config.toml
dataset = "regions of photos with short descriptions (Visual Genome)"
train_examples = 101725
text_encoder_activation = "quick_gelu"
cond_dropout = 0.1
optimizer = "muon"
muon_scale = "match_rms_adamw"
max_grad_norm = 5.0
decay_fraction = 0.2
Rows from block 6 of the denoiser, named by matrix and row number. Rows with one number belong to one attention dimension. Each number is 200 + 30 x the weight over its row's rms, rounded and kept within 0 to 999. All counts start at 0.
# v: cross-attention value (model.mid.1.cross_attn.v.weight, 192x192), inputs 0-63
# proj: cross-attention output (model.mid.1.cross_attn.proj.weight, 192x192, transposed), outputs 0-63
v.115,254,243,207,194,152,200,171,200,163,186,185,217,232,186,165,242,195,193,226,171,195,217,208,246,188,206,227,218,189,238,217,198,170,160,205,216,177,187,187,193,253,180,213,178,214,198,155,134,201,146,175,197,230,214,205,133,217,206,190,186,206,190,207,177
v.116,207,202,223,179,230,202,154,186,193,191,172,254,226,196,272,224,195,251,191,197,202,213,188,175,234,189,241,201,185,199,221,188,199,212,195,182,219,193,177,275,216,188,178,213,190,189,182,177,182,177,183,229,181,244,207,147,149,216,232,242,221,187,153,228
v.117,198,180,197,185,230,146,190,189,253,170,200,253,236,236,252,216,260,215,210,233,229,241,189,193,180,158,221,190,172,234,205,152,210,215,185,172,192,240,211,219,206,206,156,209,168,181,210,230,192,191,164,168,245,211,202,177,221,195,175,216,212,194,199,193
v.118,171,222,131,182,216,190,204,225,184,203,254,241,142,160,213,188,169,238,214,216,209,151,182,151,265,171,178,173,181,193,225,215,218,161,164,165,262,227,203,198,229,181,200,191,191,186,236,186,204,174,189,185,215,208,184,244,273,133,178,167,227,135,179,229
v.119,185,198,167,171,206,119,205,223,178,186,230,218,150,199,210,222,192,216,243,208,198,193,221,156,226,188,251,206,205,203,196,221,231,190,185,186,260,210,212,226,222,187,204,200,181,144,222,227,255,159,161,217,231,216,229,155,231,195,201,178,230,153,130,212
v.120,169,184,133,194,277,161,207,187,167,200,219,206,221,171,254,179,196,266,223,192,215,214,196,185,224,195,190,212,209,192,171,222,238,197,157,242,211,216,202,216,263,182,150,216,199,171,237,215,257,166,203,170,218,252,204,189,251,148,170,172,232,169,142,222
v.121,179,211,156,219,217,247,215,186,211,211,200,196,179,190,207,211,216,235,191,216,198,137,216,135,281,176,190,193,268,190,170,188,219,207,193,177,241,198,228,199,227,174,235,171,192,199,225,196,221,248,219,200,178,218,210,226,202,193,218,186,247,160,189,240
v.122,248,236,254,179,145,213,201,211,243,204,175,188,256,228,176,200,243,160,174,180,203,228,198,225,156,216,237,197,170,206,185,160,206,207,226,193,148,173,186,174,195,218,237,199,188,240,159,204,175,183,201,197,173,159,190,172,178,218,210,226,157,238,233,167
v.123,163,165,168,233,256,189,220,193,172,209,218,170,186,239,244,141,182,225,206,190,237,196,204,166,212,195,167,214,265,155,228,235,229,236,181,204,228,230,228,188,198,202,153,220,187,192,254,263,274,216,225,154,191,230,193,219,240,188,208,205,237,128,137,263
v.124,238,179,201,165,168,109,162,235,197,186,220,213,197,187,187,275,187,206,226,171,219,258,226,234,139,213,242,198,157,270,242,206,200,173,218,193,202,179,202,188,172,179,216,209,188,159,223,195,187,151,182,170,211,192,225,166,210,210,189,212,203,239,181,168
v.125,190,206,147,181,190,157,204,209,173,221,248,252,188,202,210,185,213,178,205,193,165,198,223,183,220,179,196,230,182,234,236,220,190,172,142,145,188,193,220,239,242,185,204,217,147,189,227,208,195,179,207,182,208,218,169,159,238,170,214,191,237,160,130,228
v.126,187,180,126,202,232,151,216,209,180,208,190,207,147,173,179,208,248,229,237,175,192,219,244,191,203,191,179,206,197,201,207,197,199,189,212,199,239,141,246,205,197,196,180,210,230,171,264,213,281,219,189,203,197,237,208,179,194,237,219,211,277,218,148,252
v.127,130,179,154,194,252,153,227,184,229,236,256,180,160,122,255,86,196,238,185,203,195,195,191,147,223,192,166,206,207,171,140,231,209,192,227,202,226,166,204,249,230,235,174,216,182,192,224,242,236,187,203,217,207,218,204,211,245,165,197,179,216,216,180,244
v.128,205,248,208,199,205,184,139,231,191,229,203,198,176,170,239,250,200,165,175,194,171,191,230,148,185,247,195,183,196,175,231,251,237,219,235,206,169,106,232,166,193,152,195,228,210,177,150,192,115,176,200,174,174,206,218,249,185,198,180,221,189,186,188,157
v.129,149,213,199,222,191,213,165,175,154,191,135,168,236,187,202,237,177,159,201,188,160,182,187,211,166,192,178,244,195,189,196,247,241,179,197,236,193,169,165,177,194,198,197,228,222,168,150,192,181,205,191,231,222,207,232,194,188,156,154,160,171,253,189,229
v.130,238,204,215,162,206,217,281,190,185,183,214,266,189,218,213,165,164,192,229,183,231,204,182,176,215,194,240,161,172,233,169,201,160,188,211,162,235,224,166,228,234,188,185,211,166,180,209,131,221,194,168,188,241,164,188,173,187,217,141,192,221,174,229,210
v.131,267,206,211,141,173,247,227,198,185,219,212,254,191,203,186,164,208,200,234,193,228,184,151,177,238,187,244,171,225,254,161,140,162,165,205,229,214,252,237,226,220,205,199,155,170,253,215,176,226,204,249,188,223,179,181,167,215,228,172,197,183,180,179,216
v.132,190,204,212,186,231,186,199,216,234,195,196,188,184,233,203,184,224,226,200,216,254,207,219,227,179,205,239,187,221,221,204,167,172,203,139,211,228,251,207,233,235,231,171,178,156,240,200,214,318,172,198,209,167,167,131,196,243,211,269,152,186,187,219,236
v.133,177,182,184,189,188,235,233,193,211,158,220,215,259,174,225,272,168,204,162,225,186,178,293,252,243,189,173,193,151,176,182,232,212,215,182,222,214,141,182,249,170,226,211,199,223,164,155,193,202,274,113,223,248,153,213,168,158,161,211,185,228,187,242,178
v.134,137,197,197,223,189,158,188,200,179,190,177,161,237,214,223,256,174,194,207,231,196,213,209,208,203,209,150,255,168,161,217,225,211,222,174,202,193,166,144,203,171,190,200,255,226,184,189,225,198,208,154,173,212,199,232,209,190,169,156,188,214,205,225,177
v.135,221,159,218,207,216,232,194,181,258,180,149,185,131,177,199,209,243,182,208,231,220,230,144,188,223,153,178,211,247,231,234,175,227,211,208,196,185,214,247,190,207,143,166,185,151,220,197,226,131,131,248,204,177,235,186,223,174,222,191,210,200,198,219,207
v.136,203,182,198,207,231,229,218,163,180,170,165,196,170,215,158,209,243,192,236,229,224,229,153,229,188,178,228,208,181,197,200,170,159,188,194,215,194,242,173,219,219,220,217,210,139,218,213,213,228,205,222,200,219,208,186,145,204,183,268,220,172,174,182,194
v.137,262,199,217,163,186,225,213,186,194,226,195,255,193,206,197,146,197,214,215,190,210,188,189,142,239,160,248,137,229,263,179,146,145,168,194,223,225,255,189,227,220,188,186,197,147,233,246,150,191,201,225,193,198,174,156,193,206,220,195,201,205,178,210,205
v.138,133,204,178,215,179,191,160,181,163,213,180,167,271,188,210,256,166,180,212,192,166,198,225,208,209,174,150,236,169,171,200,224,231,194,199,222,179,161,165,191,139,204,232,225,258,180,173,230,152,259,183,211,228,202,239,223,198,165,156,183,213,195,169,169
v.139,219,171,248,211,219,199,169,190,207,208,146,177,190,167,241,218,231,177,186,226,175,231,169,147,198,203,196,191,254,229,218,202,212,209,193,230,238,187,196,171,212,116,149,269,198,222,222,176,114,149,201,198,197,192,168,247,168,201,129,193,201,239,203,215
proj.115,192,143,173,233,213,197,202,181,191,173,192,230,163,243,214,195,209,240,196,181,185,212,214,220,176,164,250,189,178,167,229,200,191,125,203,149,186,189,202,237,164,215,207,182,208,188,199,213,202,231,222,200,174,151,209,223,187,252,206,148,193,227,187,219
proj.116,201,195,210,200,217,173,184,216,188,201,261,263,212,191,217,240,176,183,221,212,195,190,240,193,162,239,221,206,154,224,252,222,226,158,151,145,206,182,209,215,199,252,230,196,188,115,279,192,207,214,221,208,253,192,169,140,174,175,153,193,178,246,224,145
proj.117,219,236,246,163,231,191,188,183,104,189,205,251,213,233,190,210,206,149,244,206,155,199,254,205,176,152,217,142,189,183,223,184,201,187,230,180,234,207,212,235,161,251,174,199,192,178,199,208,209,205,231,169,171,188,199,234,183,182,205,196,215,187,271,215
proj.118,212,253,181,139,226,219,262,188,220,179,174,177,197,189,204,233,169,177,236,210,213,240,156,154,204,167,178,184,231,199,237,173,198,216,172,227,176,214,193,192,200,212,137,207,243,211,215,176,213,170,186,187,224,204,193,197,173,194,207,213,230,216,152,213
proj.119,190,203,251,141,220,183,181,143,182,211,179,195,196,194,222,306,178,191,232,175,192,220,171,199,195,183,177,196,204,168,246,203,225,173,180,208,200,203,163,197,143,173,147,179,238,184,191,152,241,178,181,179,215,194,209,276,170,170,221,243,160,208,137,187
proj.120,200,237,242,213,252,228,201,224,184,185,185,181,220,176,222,217,144,144,176,248,224,202,175,215,206,175,224,191,237,155,255,199,169,199,179,241,189,203,190,181,169,235,120,196,227,217,172,196,258,220,262,214,226,177,238,191,167,181,186,204,240,224,172,188
proj.121,195,247,197,174,175,220,229,228,278,212,210,176,215,144,222,205,169,169,220,212,197,196,167,194,186,207,178,207,180,230,204,139,228,231,179,212,170,174,230,221,233,209,203,233,206,188,219,171,214,210,211,218,209,228,198,115,190,162,211,235,225,248,161,204
proj.122,163,133,211,242,182,174,174,228,150,218,218,270,159,250,182,155,216,197,178,187,169,195,256,223,179,165,205,219,185,186,149,235,209,177,242,174,211,191,189,246,168,207,232,172,146,197,191,196,175,210,205,201,203,213,201,194,186,205,199,227,171,180,260,173
proj.123,226,237,207,199,217,245,185,191,244,212,221,160,230,148,221,211,195,148,185,218,232,187,177,218,235,179,212,233,216,201,217,195,183,212,176,274,247,194,170,140,174,171,160,196,219,229,190,226,207,171,235,230,221,170,210,196,223,155,162,216,245,199,150,192
proj.124,242,168,253,190,245,192,168,155,126,197,186,207,153,248,203,237,243,246,186,196,204,206,238,197,191,181,206,186,194,166,251,187,172,160,214,140,200,205,170,176,147,202,202,148,176,240,154,199,207,202,207,173,195,179,195,310,203,213,225,177,166,151,204,216
proj.125,187,240,157,155,169,216,207,213,187,210,139,194,177,157,225,253,180,172,222,258,203,216,174,162,218,176,186,149,198,193,255,199,217,140,201,166,206,228,186,190,174,224,205,122,233,250,197,205,190,182,253,183,163,157,206,249,210,182,195,184,136,173,174,219
proj.126,170,227,259,205,181,236,172,281,243,201,176,190,227,204,265,237,216,179,170,213,214,166,211,249,205,210,238,194,201,169,230,191,210,134,171,194,200,190,212,208,162,214,223,137,196,227,166,167,232,160,222,204,200,201,177,223,201,159,174,217,162,191,129,165
proj.127,172,237,226,194,195,213,170,258,198,195,170,126,279,190,220,213,208,159,163,199,228,185,206,241,196,208,227,209,246,167,216,187,217,182,206,269,232,228,206,201,180,183,183,174,230,232,187,208,226,153,179,236,260,187,194,198,220,145,182,242,204,160,166,162
proj.128,147,224,161,192,243,223,239,237,188,205,201,186,203,185,209,212,194,212,172,223,169,243,169,127,198,124,202,166,195,144,181,229,194,178,167,172,108,208,217,152,230,208,187,178,211,226,161,199,173,196,160,225,224,266,206,226,188,212,128,203,178,179,235,210
proj.129,179,211,184,156,206,237,221,185,189,161,211,157,233,169,205,303,200,172,201,186,231,196,212,194,210,207,219,158,245,176,238,185,167,218,187,237,189,244,167,206,234,204,200,234,189,164,208,202,232,238,225,245,222,208,203,184,158,186,176,215,187,237,217,201
proj.130,190,173,163,228,128,161,233,205,222,213,209,249,199,227,245,240,240,251,164,178,196,214,238,216,216,222,190,305,245,203,207,195,224,255,201,205,213,237,252,196,176,202,261,249,232,183,206,217,283,177,229,181,173,226,206,203,221,221,165,202,180,224,222,234
proj.131,218,175,181,248,211,187,164,141,215,224,203,212,176,196,171,190,197,207,203,220,175,249,212,241,255,241,190,238,209,234,208,227,204,249,202,138,248,166,228,223,117,196,214,166,232,207,214,216,199,213,226,153,174,141,214,208,224,189,255,179,199,160,203,199
proj.132,245,194,203,257,182,188,133,208,223,196,216,189,182,193,213,215,232,179,205,185,211,186,177,246,233,258,220,205,176,254,198,249,205,181,236,182,224,181,181,177,172,203,209,235,216,204,228,163,183,270,194,162,203,188,213,244,210,226,256,210,197,209,173,223
proj.133,175,209,201,170,244,168,239,241,139,172,241,232,176,231,232,177,205,227,164,182,263,152,231,200,250,161,173,196,183,210,211,190,195,175,164,202,227,215,206,187,237,214,170,245,209,195,204,222,236,143,251,226,154,230,212,168,242,229,186,186,190,238,200,184
proj.134,176,207,226,192,162,216,196,215,178,201,195,183,160,195,219,245,204,204,218,149,217,182,199,190,176,229,167,205,209,181,247,161,169,184,167,204,186,235,159,200,272,228,235,251,213,219,194,187,237,204,216,187,155,269,205,177,202,223,182,202,188,240,169,173
proj.135,195,212,189,214,217,207,205,157,176,219,174,187,179,168,170,205,228,169,267,191,188,186,202,210,153,192,219,173,128,170,132,219,203,181,244,166,157,198,182,227,164,197,154,213,154,211,198,174,198,197,162,190,204,149,204,246,235,167,260,161,205,158,209,247
proj.136,204,175,225,229,155,229,169,193,160,185,182,210,187,209,190,164,179,208,198,189,231,173,268,245,246,214,198,172,239,243,181,245,139,209,228,177,182,195,166,243,194,239,186,174,193,227,211,184,168,242,232,206,204,184,254,209,192,205,250,218,201,214,207,194
proj.137,228,184,169,245,237,167,224,161,212,213,210,232,211,208,179,185,199,203,203,246,168,215,238,214,249,177,187,243,232,242,155,253,240,248,213,209,205,198,231,177,121,178,222,160,227,172,202,230,199,180,237,202,224,140,223,204,204,175,221,177,204,177,265,221
proj.138,153,190,214,146,209,230,217,216,160,174,209,200,169,191,199,220,176,195,197,180,204,202,201,170,205,178,153,164,229,161,251,143,155,190,149,186,194,195,162,225,276,216,205,195,230,223,193,225,198,163,236,203,166,243,173,163,175,204,172,170,192,230,178,155
proj.139,222,219,208,189,232,209,209,140,220,217,207,142,198,165,206,282,212,164,251,223,243,207,219,174,167,229,215,194,145,192,174,193,230,209,224,223,171,209,197,141,208,176,215,186,181,193,174,200,222,208,184,210,219,171,214,208,183,146,224,181,227,185,218,212