config.yaml
model: "text-conditioned image flow-matching model"
dataset: "regions of photos with short descriptions (Visual Genome)"
train_examples: 101725
image_size: 48
horizontal_flip: true
conditioning: "text"
arch: "unet"
objective: "flow_matching"
cond_dim: 256
tokenizer: "word"
vocab_size: 6471
text_encoder_width: 192
text_encoder_layers: 6
text_encoder_norm: "layernorm"
text_encoder_norm_position: "pre"
text_encoder_activation: "quick_gelu"
text_encoder_mlp_ratio: 3
text_encoder_head_dim: 32
text_encoder_fused_qkv: false
text_encoder_bias: "none"
text_encoder_qk_norm: false
text_encoder_parallel_block: true
text_encoder_dropout: 0.05
text_encoder_inner_norm: false
text_encoder_positions: "rope"
cond_dropout: 0.1
logit_normal_time: true
norm: "groupnorm"
activation: "silu"
weight_standardization: true
channel_attention: "se"
pixel_unshuffle: 2
widths: [96, 192, 192]
blocks_per_level: 2
scale_shift_norm: false
attention: true
upsampling: "nearest_conv"
init: "torch_default"
residual_init: "none"
optimizer: "muon"
muon_scale: "match_rms_adamw"
lr: 0.0018
momentum: 0.9
nesterov: true
orthogonalizer: "newton_schulz_5"
adamw_lr_other_params: 0.0012
grad_clip: 5.0
steps: 6100
batch_size: 256
epochs: 15.4
lr_schedule: "wsd"
decay_fraction: 0.2
final_lr_fraction: 0.01
warmup_steps: 300
weight_decay: 0.4
adamw_weight_decay_other_params: 0.05
Rows from block 3 of the denoiser, named by matrix and row number. Each number is 128 + 32 x the weight over the matrix's rms, rounded and kept within 0 to 255. All counts start at 0. Numbers have three digits each.
# fc2: squeeze-excite expand (model.enc.1.1.se.fc2.weight, 192x24), inputs 0-23
fc2.0:136061064098157169104137146092126143110144162152087150149131119122138184
fc2.1:125101139156120173098097101147091121145139112080100130121136149145117125
fc2.2:113090173121136114102146008133166156123119167199166100123133114168169207
fc2.3:132154113126139117112139120130133136074068109114101110140142112144113132
fc2.4:111124104137148106131106127113150131127115146128156104106109124148171117
fc2.5:118148148129107098120125157121142137145131096129104130135118128150129150
fc2.6:187052151094065243092120125000112233182122255133082072163221113155141118
fc2.7:126151125103155114111102171160134100081150101078107081083154084135115156
fc2.8:140186155183085144078124160124109085038093115083119107122140145066088111
fc2.9:101091199124101163062121131196071109133123049112131151113052233135144118
fc2.10:125153117123131120106131147156123108151136110149092078155125148129124151
fc2.11:143129086102125127102113158124115139122117118105096122138128173127119138
fc2.12:133127136120043098024060065104138093115121080218071151175190125172174145
fc2.13:139132128142113124113130132118116139149135108129129125146117123122128123
fc2.14:152137133144150083184172117157139118108132131101068102100123097140170164
fc2.15:132147129119127154123131157145140142134116079147197103128111140153055109
fc2.16:089079111141139171144123066144084229143171070086128160128240095074122131
fc2.17:132135126145100131106106146115120129138149097118141156122132096101124136
fc2.18:144149133092139149110134141149103136115118141118123125145107133129117122
fc2.19:123152135132138106118102108143139137113115123123129108094107143120111129
fc2.20:111133118067126140068105136129090106142103132178117165154156104106093140
fc2.21:144106157141073142145150143103128114150125060136073117159148138151118135
fc2.22:109066156157190147035102056132142186206064097182231034157156093166113093
fc2.23:117126139131123120076106172099106109110116084149115129163118153105115074
fc2.24:082125125169107173144080092142151102107104171139173166085114070142155165
fc2.25:089112141103086187137142175178108144149196140091138116159122112089140160
fc2.26:105114159125104139081112131114091131101128102134104102142179134166111165
fc2.27:135141112112111112089141141139120125111137128130145118136135134114109151
fc2.28:116153156110027123134142151109158113084106094129152122147151118111133135
fc2.29:131164144135095108131117152124078114119122121137145096089146130129149087
fc2.30:101073118167174102098148088104156065098131113120195128063080087176170145
fc2.31:076211146115198167152147098126096142165134143109052085057143094083125106
fc2.32:111159107120125140077188131122147131134091106112105112067138122076102110
fc2.33:117137099102111134098111121098138114124140171116115134123150132097118104
fc2.34:111062135214192084126164146063186140081106079180169086129081100139156162
fc2.35:131147114124097138112146133108130135132136120118104134132122110131117136
fc2.36:051138166098194169113169062144114219187137087055134111125135182111131078
fc2.37:085107063098171131159104161141084152149209074098086184153190104135146096
fc2.38:134140108128123102110126117114148144138132122118100144127134080171098130
fc2.39:103128097169118131124137009060189148075082125154168115109130166145118169
fc2.40:169146122101111121114159135139099096174109119141114114092095078161114121
fc2.41:164193150113107002147188135156098133127071122067170110076154145176021121
fc2.42:085076078198110107140162038111186113105141141150175104142145142166148139
fc2.43:173116114214184066097080079117108135130105133089161101160123112108141108
fc2.44:117057072178107130114185156163173097109139134184191085094070117196178147
fc2.45:114155141115133114109122154139126117113134119128103111110114114134110146
fc2.46:102141113079092136145062119128076158110127143106151106157152143157123160
fc2.47:124157088165095147097137180117172117107178064130057115166161111125094094
fc2.48:120103147110167113155139113111105141114101182163179092108113087183156145
fc2.49:164161129095118159169126112117115139113103123148098074159134085162158119
fc2.50:141098113153211123134107049114106183124067165118097094049157124115126129
fc2.51:157079088109160118141190123141151107105095160170095109139170096119107131
fc2.52:125176107136100146153098124141108092095072117118118162112175166139095142
fc2.53:128150189167132133075074175180094140097108143098123062123128144059104138
fc2.54:083101146133183120087165090113125202103140123146127146111108091100149125
fc2.55:128177134072145169104144135198112061147195091146161064177142099132179107
fc2.56:107138146122127134129116121121113107167117142139132129121146104186097123
fc2.57:102087134164115119126129132144131117129122093126137129115143136129067127
fc2.58:135104153052176151124095126136119123136095095164068143115139130089113144
fc2.59:070103127138121107173132107110139121118132143156203135144104103176158123
fc2.60:100126095111132136110114122148100104119120160113074144141125127070089108
fc2.61:143060113174154106138124134143148095121119102120206117154042146197160110
fc2.62:133140111192186056145094123098086123114137127163133058142105185113083107
fc2.63:117085112123139135101149147140128113132127120142143118121122155097102116
fc2.64:104123096119154127157119118121115144156132178094175111140131142073147127
fc2.65:106108107116192159173109221131159137140171147131108078064091119192106089
fc2.66:080130136078106135120105141115123127142107111109124153124128163130143094
fc2.67:085148088152114101127076154123127103125127161139193104101078123226209122
fc2.68:133172147117068103141110113109112134094141107155124126117159100148134113
fc2.69:074149151082153207164119077117072156199178111109090099158191169110168092
fc2.70:170173087129081135113120150097122169115160112153089131119163109125103135
fc2.71:082141104201135107162108110103139122069143159147175116114078130129122077
fc2.72:112151119102110138115132135130138113145130122103100107139111107122124133
fc2.73:102104157104164149069098113146101124161091096152151127108063196142159065
fc2.74:105170126136129071128131151115108130122159111164116120127114119125072137
fc2.75:156142177154016178138118152113207097127139073172089107104109089070132113
fc2.76:136142096113139153104140150146118088098113109122078110097106153097112094
fc2.77:128114107173167117109154169074174118101080082093218158074147055172133156
fc2.78:110132124129144134101134128130097148131135142117100118129139145129124121
fc2.79:061127168095127152095132092088087115137109123119102227126123133148102089
fc2.80:138129120141167131136137127120130168133118109103070090100133137095095102
fc2.81:108190129108091173123133123121135160115133112138132138136142141105116155
fc2.82:115146128118123139111126128114129150113129121128117130122114119117142132
fc2.83:136149089104130158136136162121125106133130083146095117132132107108124139
fc2.84:104108117122096175151118158164113152178111081113168063179158091111085105
fc2.85:135255116102059153130079101128078117142153084205098145156109104155151106
fc2.86:073064109126087140129130087069170184112172235115133145129253036132126143
fc2.87:128150141110090144079167089101104089143108108073167167121132128109185170
fc2.88:079116120195159110114100119128147078132120102137177121181111112159186089
fc2.89:121138136140109129125124140133124130129137121135110122132114123125133128
fc2.90:146185163100130177119113129157062094061139193126061061111152115070159171
fc2.91:150155147157198096113144111133081167075081137061138127152123081204183134
fc2.92:137180176154036136166142176118134134142143042150157111159123094056145144
fc2.93:124162130121107131118116121088087141159121138073086135121183138102137142
fc2.94:103102070201134128131053231100149111135141105038075095075183140108051124
fc2.95:119118114134102124109121126105123099133141112136143137139126130160093110
fc2.96:085121177100062149154090133108073149148106154098198149069155125115160050
fc2.97:117146128121109104120128133129127132099113113148115134147147121134128151
fc2.98:068089129098174135186100150119102111161059140071171121097095217058151086
fc2.99:066207191063105091155078115135099146142151125057123122152169145113111131
fc2.100:104178156138105149079165119148074158119158082035147172146089145136098157
fc2.101:085195170093095109145136147079050189148134154067105125127204125167109140
fc2.102:098096131104108124140173148128145127158148127144122115149107122117085104
fc2.103:105133140123128112124131115121117128105131120132122142150116136117111151
fc2.104:111123132120118151115076132167103145081128139116154147075143085150159102
fc2.105:139122117135064149120200121136132197154194129105099164170106067130092122
fc2.106:111176121081145098105146180137117110071085137114163069153133131090116144
fc2.107:089131104132122141131099144127076140147100129172198116149139164094089073
fc2.108:129151129136108130128101139111120139123125131132136122115136117135124100
fc2.109:046175126130115163121171190090109145088123122145063149142150133105127000
fc2.110:129090049113176089097093137085156150120134141200116100116134142170176133
fc2.111:129136148095135139101142087119092124136141069122109143125114130131127177
fc2.112:094092102140201103114106094180108134113165175121185069189124125150117087
fc2.113:081155101152095080123106123160167111085081160158139122154096149144169113
fc2.114:090118136140089150126137073041110255155135134111114126126242126102124148
fc2.115:142146037109168127101000210144144065107203168063192076088069100090104132
fc2.116:089168134114105145129100141123121143128127129120144117165148129119126101
fc2.117:126091104165167130128130134127119145116103093161116082103162116156152038
fc2.118:137147131114092114137151160115090144127111112159126137147099152116131101
fc2.119:100116134047099131099133144128109070135098074184145142139170162138192133
fc2.120:118153110116068156106133135104147112111126126139094144138137131088101118
fc2.121:080125119155144140159130112127119135137178155165143133113123066132158067
fc2.122:123129085141162101122131136099094132106121096114177122145126171101131124
fc2.123:106115113134122108130116131127222165101028175097099131086118133130121105
fc2.124:130196198066169137157106092095040180176141062149114107130137126095170140
fc2.125:112110130164095141178105089106131136151128126144139122104122126118124140
fc2.126:117180112134084120122112191143146100111136077154048072172149137145105076
fc2.127:111085121161118093150140140116136144131125099147223080089119096182183113
fc2.128:116152125138103145149121117137119125148152087111099150146124136135129122
fc2.129:139118117140138141123157130111117112140137110102156124126131096158154135
fc2.130:109110050132120174178109120118133153123200140121105155142196061129128082
fc2.131:185049117113071140255142172117210146098118064106100088057061158119255156
fc2.132:123092173121059149117173000126053130171152121247106106189157103054123070
fc2.133:115155123133152117149114122144123140105144136133138094152119122109116126
fc2.134:137125094130113179154139128116134112147130129131111128132120109125107084
fc2.135:142159153138135050157228144118131100076179170176232065118026070115146131
fc2.136:065153125126083116143116075098066162128092161153092170132181142162132134
fc2.137:125132139111110117147133154142113126117124112110121104133145138142119126
fc2.138:130255098075095133120115185103109135186119136127185057092062075103184111
fc2.139:094140112107127157131112152135111124130138087117103137145152127136108151
fc2.140:105229108118091201073142167134142093089085074116189084174107098124176088
fc2.141:113124133120113112128135131115147132128129117123101130126127119130113145
fc2.142:115172156123029140172080105141126121114136107138072138174133118132122141
fc2.143:138099100101120166119117135038079147176083154093137089128141217078172108
fc2.144:098169134089102086157087181113119101142114160120160109130176117135114147
fc2.145:117115139158133144119098148099095148139121112114148188124120102124122162
fc2.146:112156093170099155074145140161126124107156093137083141141156095167080127
fc2.147:115153131113124168105111138155116116170148122116149103116075168159110113
fc2.148:126155124160047152136084148090119147120176111138113165162143080112118139
fc2.149:119119132161160119202120178118142211045170125143213075125103092176155122
fc2.150:161068172107111123159136191093129007179130121123172153207169159144133029
fc2.151:110141109142075156103094089173148171173132135098114099145175097149128083
fc2.152:091199153102160137205093129138046098107107167108059108066102161121184096
fc2.153:139128150090110143114147141132111113131112131144078132132109129133133103
fc2.154:110143127144115151085135136124142102128126109129109137085117116135134145
fc2.155:104144143060148188143154127119073212174164104118087097166165111138149144
fc2.156:122152128127101150115123122118117122104121130109103103146108146120118153
fc2.157:110195145077102137164098153144112180120119181117122097112109063189108091
fc2.158:124161105091122083138097183129118147145143143135113090130143129143166098
fc2.159:114137105115123118123105138099132122135136133096109146142136120120131127
fc2.160:123183147126113108112081136114140124136108111158095112150103113136073099
fc2.161:099093078146127108126124166158137140102102199092136124130149087171196121
fc2.162:117172137093115102146110150131112109117081149100198075158160113191113143
fc2.163:124135112122136136127063103130130134115094107126108120117120148104131077
fc2.164:134113132118125138100105145127118120102134121134112132140138117133111125
fc2.165:176128089141131139123027103107177124087117077119109165132127134123126102
fc2.166:106128139153132151151101081182119137135144075150185120083089170113098168
fc2.167:124105154084147122159113101152108073143132109143125137140152153144169118
fc2.168:064100105137133178123096153100081202167090068071059153094138180155135106
fc2.169:110146133115134127130129126110143149132160094115127115141134109134134127
fc2.170:109139124131112124124117135118114121130131144141131133141113167126089137
fc2.171:123144174021086116125092118104096070189147177112100113149204127125154164
fc2.172:099152141080113180148139098124065185162119177120113100149118117179162144
fc2.173:105136158101112121127114145129154123127137125138093132154129106100108144
fc2.174:144199144062081122178102121178164087165153079174139036198113082196147140
fc2.175:111194125100122070114204147138095109093137105126081123131110119082120128
fc2.176:148114092135143110130117131104212142097077159099155101055120120166139142
fc2.177:113137105117123143124126143133118135125126111127141129141123142110110151
fc2.178:124141105121125138120129118118107133121128123116105140140117143096120126
fc2.179:120179102108104216141100117120048080125067165132176119110155112127149132
fc2.180:127141118133122129110109156095094162114118103146108133137130136099113142
fc2.181:123145141131120145120120094133133142118101136142128126128114111086102126
fc2.182:048060041130206092102200042111180139082179161035140086094088168104156075
fc2.183:097066123202127126159153066099173144084147139123213127127111100117134163
fc2.184:114157091091138113100174150149131095081146062108108148118104110165164187
fc2.185:156140168093102157138073078140074162138100162106105132100108113117141131
fc2.186:157069079201084141098140117122139167161149104208166136194131067084129056
fc2.187:097153118111123111140092158105106130147120166112105115137156141190109109
fc2.188:118117124120144122113112119109177101143156125140198091097109133173114174
fc2.189:116144126116119140112104105158139100121157129096114128149118181137138165
fc2.190:132117076105130154191047122133142103104093204143141123124121134081133089
fc2.191:173129151189169047128144126162048120103059101156073145151135125086234157